Weights of a small encoder-decoder audio transcriber.
Data: trained on read English sentences (LibriTTS-R), 15625 training examples, 16.0 epochs.
Rows from block 2 of the text decoder, named by matrix and row number. Each number is 500 + 25 x the weight over its row's rms, rounded and kept within 0 to 999. All counts start at 0. Numbers have three digits each. After the name is the row's rms in percent of the matrix's.
# q: attention query (decoder.blocks.2.attn.q.weight, 256x256), inputs 128-255
q.0 097:500532525467501499550526547516503513498434463492464475453472488503494516519527521488440496521525478502473488480514511514470498519450494488500439517518500472543520493517513476506533495477537526498468562520450478482505513497507455519464539473490518482512511520502555526496447525523509526533528507493513520514535523528505483507467515527474497500497524526476532551509487513519508493493501
q.1 103:488514508472489500494482536437527506477506501524478508489528481499514486522480510524503556501562500498504511561506526499488477467499510476494508508508522515484554532509483548521505492510507514516480486487546479506507511506537513494508513522500561499507486448498492493497485483509541541472520561445534497476512480478529518466534497520484517516483490515499550534483535525532479509511472
q.2 099:549545475483500529497501481483487477533512452513458510454503438516489545498466508462503462484507494488485480515517525475485460471518459512477515480494505493495496499426516484526495540510542503492501481538499516487497517504509463496506538469545520458499563492504532501508471519506497466516465504487471478502498500493454477490494493493489496497473528503504455506499486517472525508514511
q.3 097:476498460485487454502545466521499504461521515487503483508533523538507553484530487497571498481525477509492523520450501484528470539515484460475515475484538480506529509543542491511490506466502520508481418486520475491520494482483544539530469469501493513442532543523474490523529498503497492501496570475459507464489541520527469502518515497479491469508514487470522497543477490492446537508534
q.4 103:529482485502467494485464492502506508499515471465485505494512523511507526451488498471586516464509467502472500492513495492481496530463521527533508485524484486537484512526475487508530480539504501534488486529534514532473505512471497533482540480508473489489430532507478512525513460458530443510473486483528543551535452481485494497508503476500521515541486497530515523480455426543478492529514
q.5 103:509509485551536493517483497508559522515450460520521495514507514488515488501495499460502478487487479518507532523478527491508530562469520473523497466524497488456494547492481489519560482494479539546506490503530476496484458481500516485501495472513538470482493517460509498540508509476515518476478506532560467511507500455547461484458551517500498453479532483510530511502506489531461490511503
q.6 095:533475455487503497506503521480475446519525491520532504479502517439483529487504505509497492503482438453509477517468442505483530560477503499500470459475480514481536500490477492468479492522487545457486477484526471543537495514492504543467495496476511499535481510551527508528490485530509515483486488546503487524476515498532522503478476473506529470518501492502494528492490553465512506501507
q.7 105:515481490483489502457520534488505526451519475512503486510544525477504513498490496515476537485539452601462540497529523501492515462503498501524522514450466506466525520527525483512494467532517510514489502474493531540491516505454479437490525524522525460507509508516516485537528547535531522519501509516516482494495508547484564510497519470493513437487474481503492525503511532522490522509467
q.8 090:418500476485453501509461523556537529481490503474463481470502536493503491520516510531497507530486539513492503524505493458497527480519516491499479503481492467497489461485492486550526490522514454480543542474508497524527503508518478470497474521515498530506529508479501513458499514519515502469487500507503503449471460509472488536562497517482475502521495516481483519463488503481514487573487
q.9 096:509470529485489454512529501456498439480475521507481498492508481494518520525525543481447534525517482445506513479498480550484502496494501525485539499500536503509518496508496522473488513503539456497517470482536484454527501525482541498512480506478507518487518498485490481483516502509498502523500522504467504548525496495517514497466509467510504504467486550499514512504468543473508482505518
q.10 098:476495512493525513492529528496486533498501498495504519482472474489494478477516512476510529425483500538501521486507558476517490500508483491552512480534476485521473521461514511535513461523505487506501469489527480512566498456486473528502489510474538513498523503467509466517460535475524542554478475500499500512526551489536494534480494470473503529493484518484527505505486493504504499509473
q.11 103:448500473496491509504503459513511506446486499492524501474500459523526459515508481519503478494456506492490474530504497495503489523429503463496518535492475534545455500515461507497473526502549517490472476466501462515541543517508494497496509473450489543544527487474487502515502532471506474493506510563525474520446483484494513498508498529541497483497529474500489528494474504513527514511553
q.12 104:505475496492484520549527464484552526487489482492482533496460500511478465503536505475517472489447499501510500490520505536456475495538502496568515540505537536502511534487473512477512497523488535551519480467488449542470519466521484495493502476481492473518486472508509506474486524479487517530532492526484497509475486481478504548534479531479516481577481491514488518488440519472540526517477
q.13 104:500473486518491419487459546508516537523494520455527491519508490488492519500484476464535518496511489513519473498487508509505496514473503515505479492500471479529491523529492553539502493536512523492484467509468498503457492453480452494522475530479517471497487533480530517538486553461522484478449498507452509526477515533513531519487504507522479476479476513550521487491497492497520503537498
q.14 098:524496541474516526478536504471478499537485466490497515489505543502500511496489531503546494490526497480529561511459527534485468520501503509451489499514528530521454491484486471518458530502520473491486502517475528485452509469534532492511503500515496504510494473544464514539503454482546486544468543497487504495506502497487476490463503503475509481463440500468510519485483491503485523447454
q.15 100:495484533522455468477475524485500445523478484480487484543505495507493535482526489483531519499537500467538520521494458463525500540526530518521539506520539538465487503518478515499514508481495497493483566511531497468500517467461521510475467516496493482522468519450509452476475487487505516500473543531501497518526508519497490506519503516469536499510483513469462511509476453497570418497490
q.16 097:500483559532491487490471517495538483483542473538531491500502500448513497466466539528477507537497510502466482505458500508439488511532458493524517505490497517524516472505511515562511516499449545479488516543509491522489471499490478525487502532450522533471470500510551526501479537551504462504533458526476475492507529475465495504516501517550550489488454480535482492491522503507506528489536
q.17 102:497472518483479478497526469493462556478521512474499450470507510469504512471445443480506503496487502516523454525514478474512536483492520488473525535495520536464502470496503518470454517439516485483494491493523514506544495507522447536500500490543491517517504515469516481507462493479497451477494483463503449455467479476496460522485530486446499501459530515465498480458470518515505478512490
q.18 095:485506482470508478526468525522522495522486452479431492487506498472498521476487528469495497550530478500544517510502472453463537463549511482506528482476519528478512503492508503495493462516525521483511472512507501532500495523492505481508516526504524490464566552499527489520442491482477493481518523487501497480526471512465482517503467514495500480475449565485492516524485506482495511533469
q.19 108:498490491461534511502493513452488500510523516500531505460437490530496512502550539546516495517518484471514534493483457518510505513537496503506486522465494477497501489545525493495521485520491509514529497473522467498527462536494470484524526531462488494513507488463494478480510526530480563537520506496514468513509513521496518500471494484487492536536450517493514486468495530486557523498527
q.20 097:522491498547503526489503503515487532479474484466507516467497536482471475486507501492530503525505468501429488514512469485469443539466526519521526536499517484465468494494495503501494443478472518521479452435575505502475499525489512502531492485526535516486490480513540495461518508520503514478492513486501483484565527516473527522516483512471483497484504450548499513551515525462515531477533
q.21 094:510529497463507463504486523522543469504509491533460510497511451499481520494500489455490492505501517476532547511511485475523462465578500486460516495548541502465516543498540548492547529496524442493530490514483490491493507475497501492506528477512493519489490484487536532512509524519497518499469475488534519486483478505500468500495532488475463458528466512507534484516476488506530504517499
q.22 104:525538485539469494509476531513486497468462485550493481536485509488539475530536479482549498492506479490429512490509532516537526535462501506517491528489514476491475472515539445532476499501541513567541470499473481514498485542446510490513514501516554503473480532494471531544460524481516527455480488477522512520477468510501536457497515526485502515460526499477463507535484486528505501502520
q.23 102:497458553458532510534503508504570458459494521517505465468443520455513461510513534491512488516486521474455470533485464503525530489521511499479470536498482492483519484481513509484476495475473498510506475465524451483535533516528493524493480486518507507518520485495512523512474493504488511501484469519538491490543499488488489539518487562512482494527518532516502483508505501513522444483477
q.24 098:526471485467457503521534493527512475537459506483482501517512469481485481511544468491410497516495472442526509505493530490496486496519472495518512489514496459515483527508525542481489503521469477510486490509510475492484518490482554483514464464512501468476494490523544469471513468489507570503504508491532506479514490536516502488536481476483507526461540502508477502537533505512526522537466
q.25 096:466471542466523447519480553479484477483531529487516512523524478532486541465475465498531532479503505520533497470533473519489496471512491485466480507535500490517479541493527552500483509512498498520520561512519528500501489475530494501455474527494496459502476484528489517514501487508532525477504475522513475481456498544497489525489488496436495460499492523485543546502500516519505495515514
q.26 097:493512489520483462498518552438473480496522475542484508521535504527477445478463505471532504515497490516489501467507484502541506507510519515554481474512548485512477508508460449507509487478503487574512521527488504500467435516495447484495502442571509482492474518508478479475470473514476501494518457517496495469478536504533517482509517469484505483508528511501461477507510474499452542540519
q.27 106:478528511520495507509451536479508474501468477454507481493522516544512504524518529552506502536540453493511481512521488522521508537482516462533529476520493515510511534511483507496474502500527501510529501524465527491486471459523420467495478523503561483552524519518534503451470484488495504522487533512506551497451536529512521478509482540511500520470489512528486521500510495496545483529522
q.28 104:519482494473515492480473449540540459488538520510459504523488561508498468523487522523465450491475489537513521497535510525519529495489507495499488445480517503493486480493507549512499493470529472478541483493481505560475468435466531516461507516518494519480487522504515527493478477492461491492481475481468441491498500487551474477518483442480461509479485506540504495493514479533481488498526
q.29 106:532483487506508482487505520500465532501467441548508467446504494483482437511498474505489545495544505502487498531517486520476502453497487524510532484450490438469501495521486516518484493500497553508517460490481478468522486478477505492495472532477491451528532509458514452481508512522500461497508526487510522511480538462469482500488479468519514467525513525505487456500530481496490508499506
q.30 098:513477484471489509496501531477497540468507541484498539465482494542524481521522499499532506511491496489546496518482452526488475479505483548469493485523501502495480522506479540481475566469486472516525487494495515472481496472549522489491484496486545466548479506494502520452458485515465544548515533506477519496491537513490515486514485497495461499475536506482499478484511497527476459517459
q.31 100:539576541460503460519473539478532489469542516561447515500476469520482495506465485471518521507501520491486486494492493560490474523519484434521511505510519464524505477484481484513538480527518464524515550504505529462521515507507532492497523521496459513494464521508490490517451488487516541516497484501510513490524479481520497492551469534514479513513486493523514510496493518508467488473456
q.32 100:500495449530483520526509470524471518500491463532462509508458549438514461535470473526475467537497490535502550508475523504532484529525529506513522490520489446514483510471485513478557493516502434489509500508483498557493497505549504537490512503511514519513520492496513486492543526505550515482508517497528501503470478511484493517484540516486472508469512442481498508503534482492490518479443
q.33 103:481505543513501521482528487545477531469468461481476488505466487532517498473524483499514500518446489512488509532493457510534521493511532496477480495500490483518508507482514510495525474522489503493548508475512424522529473482495490495497512431487530506505484514489463480461474503480532480499486492549463469501519524520525553473481464498525511519500536485485500505494532539473492507474498
q.34 102:478497537509508489529500520547512525489527510444489523509529489519555493503474454460490504543477478501521515513481516506505514500482479485522485501477509544519511419521513467487454494474535505532479502540498561447475488463481527475536447518486508528488516514487507529483529504500512502541471509581476520459525461466479489505497468491518481490502512529493465456497520476541481483487497
q.35 096:494470482454491475539498541461483508486524517508523475508474495465475469500490493519438485506507474486513505531519464522514473457524496511530522504521506534551519545469494501542499493455499524514513562521527557452504539516449509506502515521490518491487490507460515475493506498489535509500486513483463492552504514505531446512499484549511502481489524518478505548517541494485504465531499
q.36 098:514470486520481481512480512470477541434527530504515521485502474502507511504505500497522520520486454510485480512518438477484508528475488517481523537489461488483482493495513489477516500516537541497494478525497507499494477483506497473525505480480508515494478507512486481502487489493489456491549506480488474531531484538565513496518539476525494513503507486522534528456501517518499454566492
q.37 098:471486491501533519496521484483487508451542514464536478481493436513523526519487531528518501471535508562562490480473547508480499507495511496500519495490506495548461570533512518468490470517555489457527479547526530502467490526495514521477531459489511507475505503494512503552506514474505526517488518506507524507484473505447479497501504525465475559504464539503489483481530470482498507508485
q.38 106:487510501533483465480491516530495509553470476524471502499498501448484531493538491503461499471503494529491539513497496518529471506515508500528481508506522458492507525479475537491508534506484506527523504480491513511494467476496447554467552527559467471448480514513457504551508466490490480517506477537545475516481454508515507485513463529499501505487547476473509466501497486521472505472510
q.39 092:493496496475466472532481526519533470505491514492434501489534496532481523522482489488460550508446479500493508472530518530478515539469485529536492492498508496497491510514522522506542486498497541525536508525490498521505502499495466486523523496495488496535521518489496484453478492480445492459539477474524535536502512479451510508473455528533488502505522501473527480514504500506524525470495
q.40 101:473475473498456467481546528491516548516494512482523502508546475491509497505525497510515472520494476482480503558538531501504523450458551508531522527515512523530477508497508538505502503497461518482464517505482532473504499484507474517483460501511493541500447455492505459502530489501528491479473506468508491516511511474523497470507483507477487502521523522530475520509500510480507504556471
q.41 100:484442512530528528528519441503489468464504507471533465468483497496495463520491485463491497502494530429464519533483469440475514524485489479504495522489538533511494480485478516492544476541487518499506464479489472493512481512481570494512470490519479465491530540520501492464472520517515492497485448516494485502476521499498513504514487482522519480527501516511478492497536518507501514501496
q.42 089:474494514500535493558508549481478511504486506476486503509486479519552514492477474453518539503487445522499452487502482499500468499485512506490506479511532502476483496461530571490491562490495491512530462452474527511489456497509517497463485488472518517495490506486520462495484537508480499468509523509485526500502535494504493457506493481486501510522478508480477480498482495518505460498519
q.43 099:553517513515478505508497496495492461534508508514543539496526482488484478486522472487500534465513524525471539475467525495564482501492499481503497489540513485531503476453504509520488523478486494505489520487487519529458486487513511470511516511555561502534559498499520496520460504432505498499502527479474478462504481527491573527527536520490525482535479497508474520516513540493524508490476
q.44 100:514521531463535467486496510488514520538530487510461541490526515531540530478491496467489536493497522481509470546525526506482513498499514460518438461517475459454504533496566525487522488499497464498469474493480438491462481521517496482487475504533527529519481435503478491509457489497488514481500479470509473537507478501480521455520490505490521489535467534505510490542497508500499478498501
q.45 108:444479483481516525495485569509485482524526480508513476502478463562495525491498469514504517499492509515507484505477510461475470534465512508489514469505534478513502477562513497521438489489460532515516470472492567469489449459476528491470466469507532484510464502527517491469473501473457518481458505500453481520505548503502520539530469511513518482526489482530484507481508491497520482503528
q.46 099:490519489517495544472535578500536513517496465546503509480517469494504477475514460484528544493520544498481506483488515527450501466475477506546502523487500515445508453493523525501475503490482499501497471504499513551514515472495507466520494482467537484493492467484474551545463485461456494489510501503471500550480554459495475510502505505539462501471504489465468454510512481538515542487489
q.205 095:533515507516533506477545492462545479533517488444493473513515547523471484497456489505496506524475491528511497511544506499524472513435508458528501482532485494498528531471498523476508578545511519493495475506527513529522509500536480476542511514466500524473512464506476483527505559518517495471531476489488507476524517477546457496486498566499472511469511516515534487483472464512509473470532
q.206 100:509470490516514482480503485528537526512493453501497514485489517516472501476492511486517513494540500571459509512496537480506496545493512468502474494481496449519525488540519510479510580532541480483540502490532513479467471509477510498517525482502507500473465538525441492467517500493500429562451498482473490520473485505523526496520478465547493511458523518511444476481529468473506500532538
q.207 100:475533497514534452472516485501477478466516526533514469529495492513502507536450528523514501458531443494460495530513500457436504530520505474477500507469509454529487479485496525481513486552515470497479531489479490480554481474472522505515500476465473495527538493498515518514533473523501484512520482503520482498481449478479536520515511479485473491507514499484444504478470495526510499465485
q.208 103:531486503468525506507500489466477529445491481472493514452496491456487479535486481477495518478521493465502483570512510536504472503508459472526502477493468515469489444509475516518510500498501465493488507527539481536529510530490482493461537475521535497505468471501527518453499470529461453491539510498501526527501482453542508511473501523512526474480488510488462524525501494516489499496498
q.209 094:575525522563528473486455498472524495519531514504491514556479472506507540476502504487478494540514444497517489511499433487537530462536523495506496469509525478484505510503486474517477457472529486565484524513550499487467466503451469499494519510518492549492510511530471499456493522505523459445474457492494509440464501513483510544528488504479527468528513514505494488469463480494496549502519
q.210 114:498512510441504499498512476485450530455479463485513527506525482480480502519502465509472526506467468526478537490512515491526501486514522537504529511498497488494475504470511480554516568513522518499499516553536494444464458515509442516519518500492529517548495510507510516478485500560520523525544476480490478496490519527521529504502478473488500452493461466444505496543537502468491518471432
q.211 107:481504521497478487540500514499446511480476498534480467463499494490475502504500540465451543524506447473521517457502505467504484496488473486465531496522499492468485486518495491479519484488498460517482553497469440505468508556493499478525499497474501457540517488435512511480470486521530502505493511494512555518532516514492513497441503515503447516472541536502466499509528514479483505495513
q.212 106:474448483518479499482496490472459542525490505468497504486512449502497502529491484515498481508511504527491495456555493488491458494474501487482534516516491504460473508508506544497475473507472487486527524427537492507486475474504509483499485565538532526488482506518476457500544464437507472519468498518512553485469476498578502505497489481517495474488491452535518450476497513508462485521512
q.213 098:529501475519514483474498461496499469520507504451466475573548490456514441498498486487492484528477499551493485497516543476511511486534523518513507486530477498496463484483485491549483545501509519485517511503534507498537546464480495555512477516560465501513504568530489531556487486481527509494513512487463521489503526490471498477503492490494535492539483453487500495500510442507525532523510
q.214 107:494553491497545505508530508466482543526526503524501514500488510496518484483468504481504493555525548484529458509524497495505465497498463521508488489528507521504515510489541519465515484473501471512504504482513528511488510450459500517515537473530501514495489470503437507486477488498516514486506448497518448524528534473495489514504524509493499532487545531493498466477521490528488492529513
q.215 100:528462522505520499514460494507450502520502516472498510487465484509517483490510464489515478511519480485528467448517482467486508538495507487556515463488482514479513436476521554501501546529500539515522451490500528491487478508504509500534533501551510502493485492495525527432517527530487505446496473462467534502478502468533479450540519495475541454500516457508491493471518503485510508475496
q.216 107:510522509492471502458505505507519495502465507515550485513496525491480489511493495531517498505490463493466512482491468500544493447495540519514501512520471490507459508511553462523458504496522553533494503505499516504478507507488533471491497464533511490492525516499483510497518552496474462489472531549524540460524497500510548458466496531481507467520502484414563543500544485509465518456514
q.217 099:514498463468483518507521528520525516523446514493447462506512485516446486501482513497493493513486493473481509490452523498476497541497451522509461511493484508529493491480496458457518537489495523516526486489504490542442491506498487452496479478515503485504515463498480486469495515506461547488467509480549538521479481472517492498508483483495476555547515519523500473497507519492483538523462
q.218 098:537473467523538548498480455515522509480508499532508483487511539496489499499460480517480500491513489509478544482512533476478463478524456530459485519493477526498535454455481505473513506469484501465482463513465483528527532531473539487506480518519520498460506470500484435524474484499459488531509490523497512495514545466502504481503472537499524506495503523516516493518557478476543525492548
q.219 100:481488511484551525512525480515517520484511450523464499424500505560516506470526477524488462500497516542515466503473490533531478499492480521505488568504522483502495559457542483581486492501506460501487506510518479492510471506520496501504524513506532481485495503488499471527497483476502499500521499491512475478482550490506480486489550499489470473511513535512556469479478518525474490497495
q.220 098:521507563506484520508526545495503500501459520490466470462500467496490523458494493489517512509539512483572527487539485525479572505531486507466494472494486497512473509511511506539508480510512516476478505524488491477526506520514529487505545482504524476471513520546502487517524471463497506528528526475469481492481510490511521532482510494545508527506444590507472446497523529510548528518506
q.221 100:552504512517504480484511524497509498501518445521510473454475548466501508483513467505511561490499526495471512480507463512501504486534507468500496516537462493521505502524452504491449508487462498533528523475517528505492490483467484473487527494467472468480501497531502483511475514460463503479507498504483507476495483496476506551485532484489493473515500516511546489472497563518516521480509
q.222 105:510501540494512465452490463470522472504434481507479505508511512533529479488487525515521488507477460505518543501470493490520483495494513485507460425507480550466529505487458505521513481478489492479511475463524533503520475511526497490504445540488510495474505513478520486497474515492446503475521497518536479456516460511518480529541527522495516493505498519486506498522489499517498483481515
q.223 098:494511494462486502522500477496540515452506515476494500501503499518504479484494530498495497536471501479480504497522526490489490484484460492504492492524462494483536514517554491484464518468532499550486493490539530537535490503513499489504480461512488490500477439514507464560488481503494436534526452514505522445523501478533474514492527528493503539502499573516498518571446522521529539512522
q.224 096:509495499524507506520526510486515513493505498495519466465489482457501488508474553507521483500472493491496501471528542509486513508489489511542476471521500477523487504492530492480501502490494495506494531470503505449503512465527505487500486482507474519495487469493495450508476583473506521479473458518556506491495530465471517483482458520477505488496492538455515495469520525487488517541457
q.225 096:566553504510509482487515518518486505475509484508503505502504505539462452494474530437508522517526503501485535544494518506495521504504504518514501481510530553513460504499538536529512496525486487525493567488447506515484531472481499481503491493504505479473486493528484470500531464494464497440507492500500495489474497504485516508490448535485508491493521522510482505497518514500497543545491
q.226 097:546493479501518520532558504509522486486538516526463519474507526472485497496467513474507491531494513538514507504532531510544537527520508498529469471493490516484512516483529475480457454443532455501492497541501485546535505543492498509470451506523488537539492509515486471494474535529421503468497482516490498506524508495503506510474537463502506491474467498488484500471485542492469491535460
q.227 098:479521517472467481509498514511524492518500466512483554465505501499522486531509532512543466488467456504528489496494450500482506510455499485490487445477493472512505517499488510493507518499509538499488472515476477547508495510516510506482432487541510502530478477495491534511460512441471513491518534431489455502531469525476502434499503514501484500487544477485485489474464477458523469481520
q.228 099:500522512455514511471485530496550512522483457533508499487476462530507515492488484511467530465511497462535519523513520466496556540494452480516474469504495488474509537529529479502519509473471474484504542498446508517477499526504504511498502472486508477465511516532450521516455519544496526489507534510552497495478473518506440494513448443475582521489455500483487533538499522509533541540499
q.229 097:477467492477539474464502457550489507524490499464502520462540505473463471517501443488503496494482514515491459466523495466476490553506492534516496537508462501505516488467488528455500487509468528515492492458471483458492515490533493494547491504506504476483508452544516501483477520490520453464469490493505524499463535560452486570508503496516528464497539503485526450542523523495466474531514
q.230 099:524451492543460527456454451503527449489494501461500497555535487516542487509507504516500513524486480479532541506536505568485499487520509520477524471562506527470512491528515505517518482526504449482520517532543530465500525520457501515461492527481486478481499520502494492497453504531485543519480495488472535508511504519548482497500485510526481513533488477485522525483505527528515533524561
q.231 097:514494527522542437496510491521525514501501507498501486493519543453514522514481507499529485490470524483417549494450468502517527519486470521484487544536477507463491440499532458533459509483537515493517504467485454495494507502499505500505497506517510509480500483512488480531521479497486494512537469490488488462576504469480504520478514551522502526526503527474522528500508565505480511480515
q.232 103:457487527524443514510468457516518505521493478504516486511478537508560537507491485503461514490528480467498475511497444471514462469494492476466528543519472545539515503484491493507487496477497489576503504511471488535504535512481500498490492510479513515467519463477450517513512522460513498484475496495453499502529493496499481472517491516478482505563517524456532532479537494492490488528487
q.233 092:472500480535525475478499486539519460561471507486475506568531468489495509545477508463502518495437482458515519493509490462511509525504535507536437510514500473486462532499476537478497502512483482501496497543462510494505509526542526553530560526484477529506511511490537483503491507541501456523499504480476543495493519501518446524514583523483483526516462511535514462514451489501518529475466
q.234 097:549476510490491581525511474509487498490479485508522535460551506515516508492497439501501535503492532485513518521526519535455467560472477462530484508458511481499495531491523520480531478496517544485466553470551482465531502482524517478503533473484496519527545503496482492544486555522501478470519528482481476533496523497461462507495499509511495468520471491474464498502503541530472523475478
q.235 104:480523488490521499472530456517518518518477508537481516494459479464527511492516470498504513460534485492488482533499543492497517467497479483519506533475504453502501473481531542500458512512474458474519454464472518535495435497466505537485529518530504511500489455500512450508493431495539573493522482501480535488479477459456475523480506505528461525512510538505448499516484492512514523462535
q.236 108:493477457471470483523544513491516517502532522514499480508506484509503533522519524499499484464503517487541474510466491477476525471497492453450465466489490515525483477530516491481511493471496510489498523469511452517546466489495495505533519521514464481519478501533496468510517472503526513491472488533545521492511459498532464536512478507511460452481449490494545493516477480523486509492520
q.237 100:509520520472530488504525529523568503505493496523538511540497479489489496492523460497485503504507532523471503544509545480512470524519522498524557507465531515489510488502495493509494495517480475484513505528480492495527536494518424500454504476507487514509491516489537511535496507532534497516566472518484472526495517539508493531448539495509495558504509457517448493468546480526471479508523
q.238 109:492473517532516499475514495514464501495491487464482495510477484534498450470483544534483501526526483472488483498476515509450532491459517466543500517491487484512528456483503511497526470486502465450460485483523496547514508516527543496485458475482509468524507499529495510452512508509510514474498500459520510497517498505502525493504485449533464494446477488462491505491481498512507523501464
q.239 098:471464495495569520503488504503499502482462547497508478518514549498518551499494459497486521464520520537554520505524495540503529448530498526490485519500501499502504482486503454562503502493506534506484552484505488503506518497526471480557493477525512470489491480481522523503502515505518515481485494517510482497521496519500502480466498517514490475458521483434489505479548465494520496495545
q.240 099:504475542504503484529463510513439486470564488490465492523538473558481498505479507514483536512487545471514491523497479519498522514514505462517490461498453483470481482505485521520545514513472511502461534550495526481504525451530564487518531486487486488498543480512509507498519505479503472523514496551484513510517516503536508552487493493515523499493502519485480467511494485487505457496478
q.241 101:533490521517484485509506535534509489515463482482527529485504538482487482536494544483481497500533450507505564498477519544524512487503516518500482507512476501491504524453459512491484496466482513490523511502492461469468525480526493482542496507509498496519499497489486507507508491493474517464514486515440508505509580504516523497503487474518469509509572496528556515479511498527483491483556
q.242 096:486500526510496522487491510503533491547493482508483488528569474507519542479470487487502497518490517531520499413473482530467538544505507519505533510490489570504440473493500495478486485506509518518515480496468511529498508478497509493500503459456501459438487522531518499512538502548472452486478501480534489525511558483505518504475507499514476508499466475521521523529510515474478488473527
q.243 093:482519496510443509525522505513476495489525495556493495520510475511499488513462465479538495484493527508475488495491490466539541486484520494528531477516510512511481510504491540504533493504512499529536559531500513503518507511512481495468494496497454534523539478486516489505485469499459483486554526495500506499512561527467489474470488519509485479522511457499516499507498466483509459536478
q.244 101:474490504514473525542498524453495501517478502431513467482484519476542494453488475487510530487464487435491524551508466471490525511447511527500496443511530492538475470532480499497539497536490535514489516506554523522518513521508477498445509473503500475536472502504461504512514486502487475511520528546503530527471460508482531488486459490446465517482486453513495496476467463517534480462502
q.245 104:487524471476455488471517467531517485492550499469518492514486499520492498464502488453524513475471486457514506484495468539477455530517454509550483527500492488553480456490529526484502520516495494519532520495548472473495443476481498477465471459446462524491483476505497506519519503505462509535527488549508510471521507512546431499477532521514516532488519473485486498493506510478535447512514
q.246 097:515482542479514480495525455498486483511487479447506522518483483470520507504525507523517518472468487476511496510554473465524518482463551504498473502521487509528490513506514566478520480493531547462507523515479470484505507498519492528479510493481457509518513498527524476503458458467480529473528489473516542524498479524478509497511514538567524531486470504515492518537499504443494436520550
q.247 109:530517485523470467519465492527491494552535519482475510547511486493502519503480483502536496488474529457511508509516521494471522496486499468498545447507521459515529509519480508526489499528519489519511504576420514527503497490492509542485511539501504530501512508489516505522498521528534505506486467517545509498502481507561517492486532506439480491483487514483535519486514507517472527530450
q.248 102:483554524467450526490490499510503455464477548526492553557486479485523547546504495490497509521489528473521484511504472507534522517498468482493503501470497477506534472494467498525506487530523492475511458489498536515481473503518483500512563529485499459490509502488516509509475495429509484463480529542484501485498500482529504497477525520486551474475477535486513482513488524515506486477553
q.249 099:492505499493510481483499484510502484501533488488424515503504466458499485500508509532531485489500538464533514479519506516484563580474501537551496528456470540457516503519531472504522463506497520486503475529456514524505518491522493525471508500461525523511536496479502511514489500493491515494508436489510465511521498455511464493457485442534517482467455485479504530483473484521501461507519
q.250 107:541512500546509503483530483517447502559484512468447512525500480501477497529470546512507504536548487490524463495455472517471491533467533519461475521476487507479495504510555509505501515519525468456503538516518481506475491543524489466456513504485495507518522496502487478548522484524515510479497491508473556498492508521567521498495543524499494471518547513482469518517526548514511525461513
q.251 105:499525470532472477526481433478448497473521502521476478520515483457508464521511471558550518491458484468458501533502489475498487494530514444426481510467491522535537484511458479483481505514550514495519486506503522519513490504506521484489491504497447521472528517493484524519494496494469485505550547525506505505510505488475508501506505500464479466489499511525484487499507499498461487496489
q.252 107:490476518508489521514525491540497533468494530505485486510482463491481505541516532508452493495513455538491467503503499519508496517438478495555478483467510516541473486481490484509553455534509529509526474481452502479480468529478461536559506458495508504500542528543496493493510501527532483491488437497512469475496439504504491517518476504517501516453499505478453520555519532504491544509483
q.253 099:541488526494537526490486485493460515521498498516510518471508566488507500494515517525510504470516558489498483498533549505521510476499516495512444540500503480432486501499487500465472534510520532517465532513515520470504506551466475483558552520527491485490494538527501524513513522496493442494539505456498485508519493484454513470461518490489516498531494538498480502522503522500517489483487
q.254 103:505534508497508491492504534533530508485538466525473509509497510469538517531531484516449489500478516516514481486477481512517508517538479494480482575512501496507501489490487502473507511490519463486521504526449473512514482448513459496500487512502489488481456536466496532497525530507531492494456498483444514522501470512446528507517529493484535493481451537468509489497481503504484510478488
q.255 106:475488489541479517525462490501543508481456458493516490443511482493496574502501497488465497538511498463486433481479418527537499505495478480527505514483484512509530492500502502561486477464496493482468498496511493468498483505525523504506467503545525524513490508450478484488498503511531459527492527524466464507496529527493505482494510510476483469489498501450486540497474484479518509470512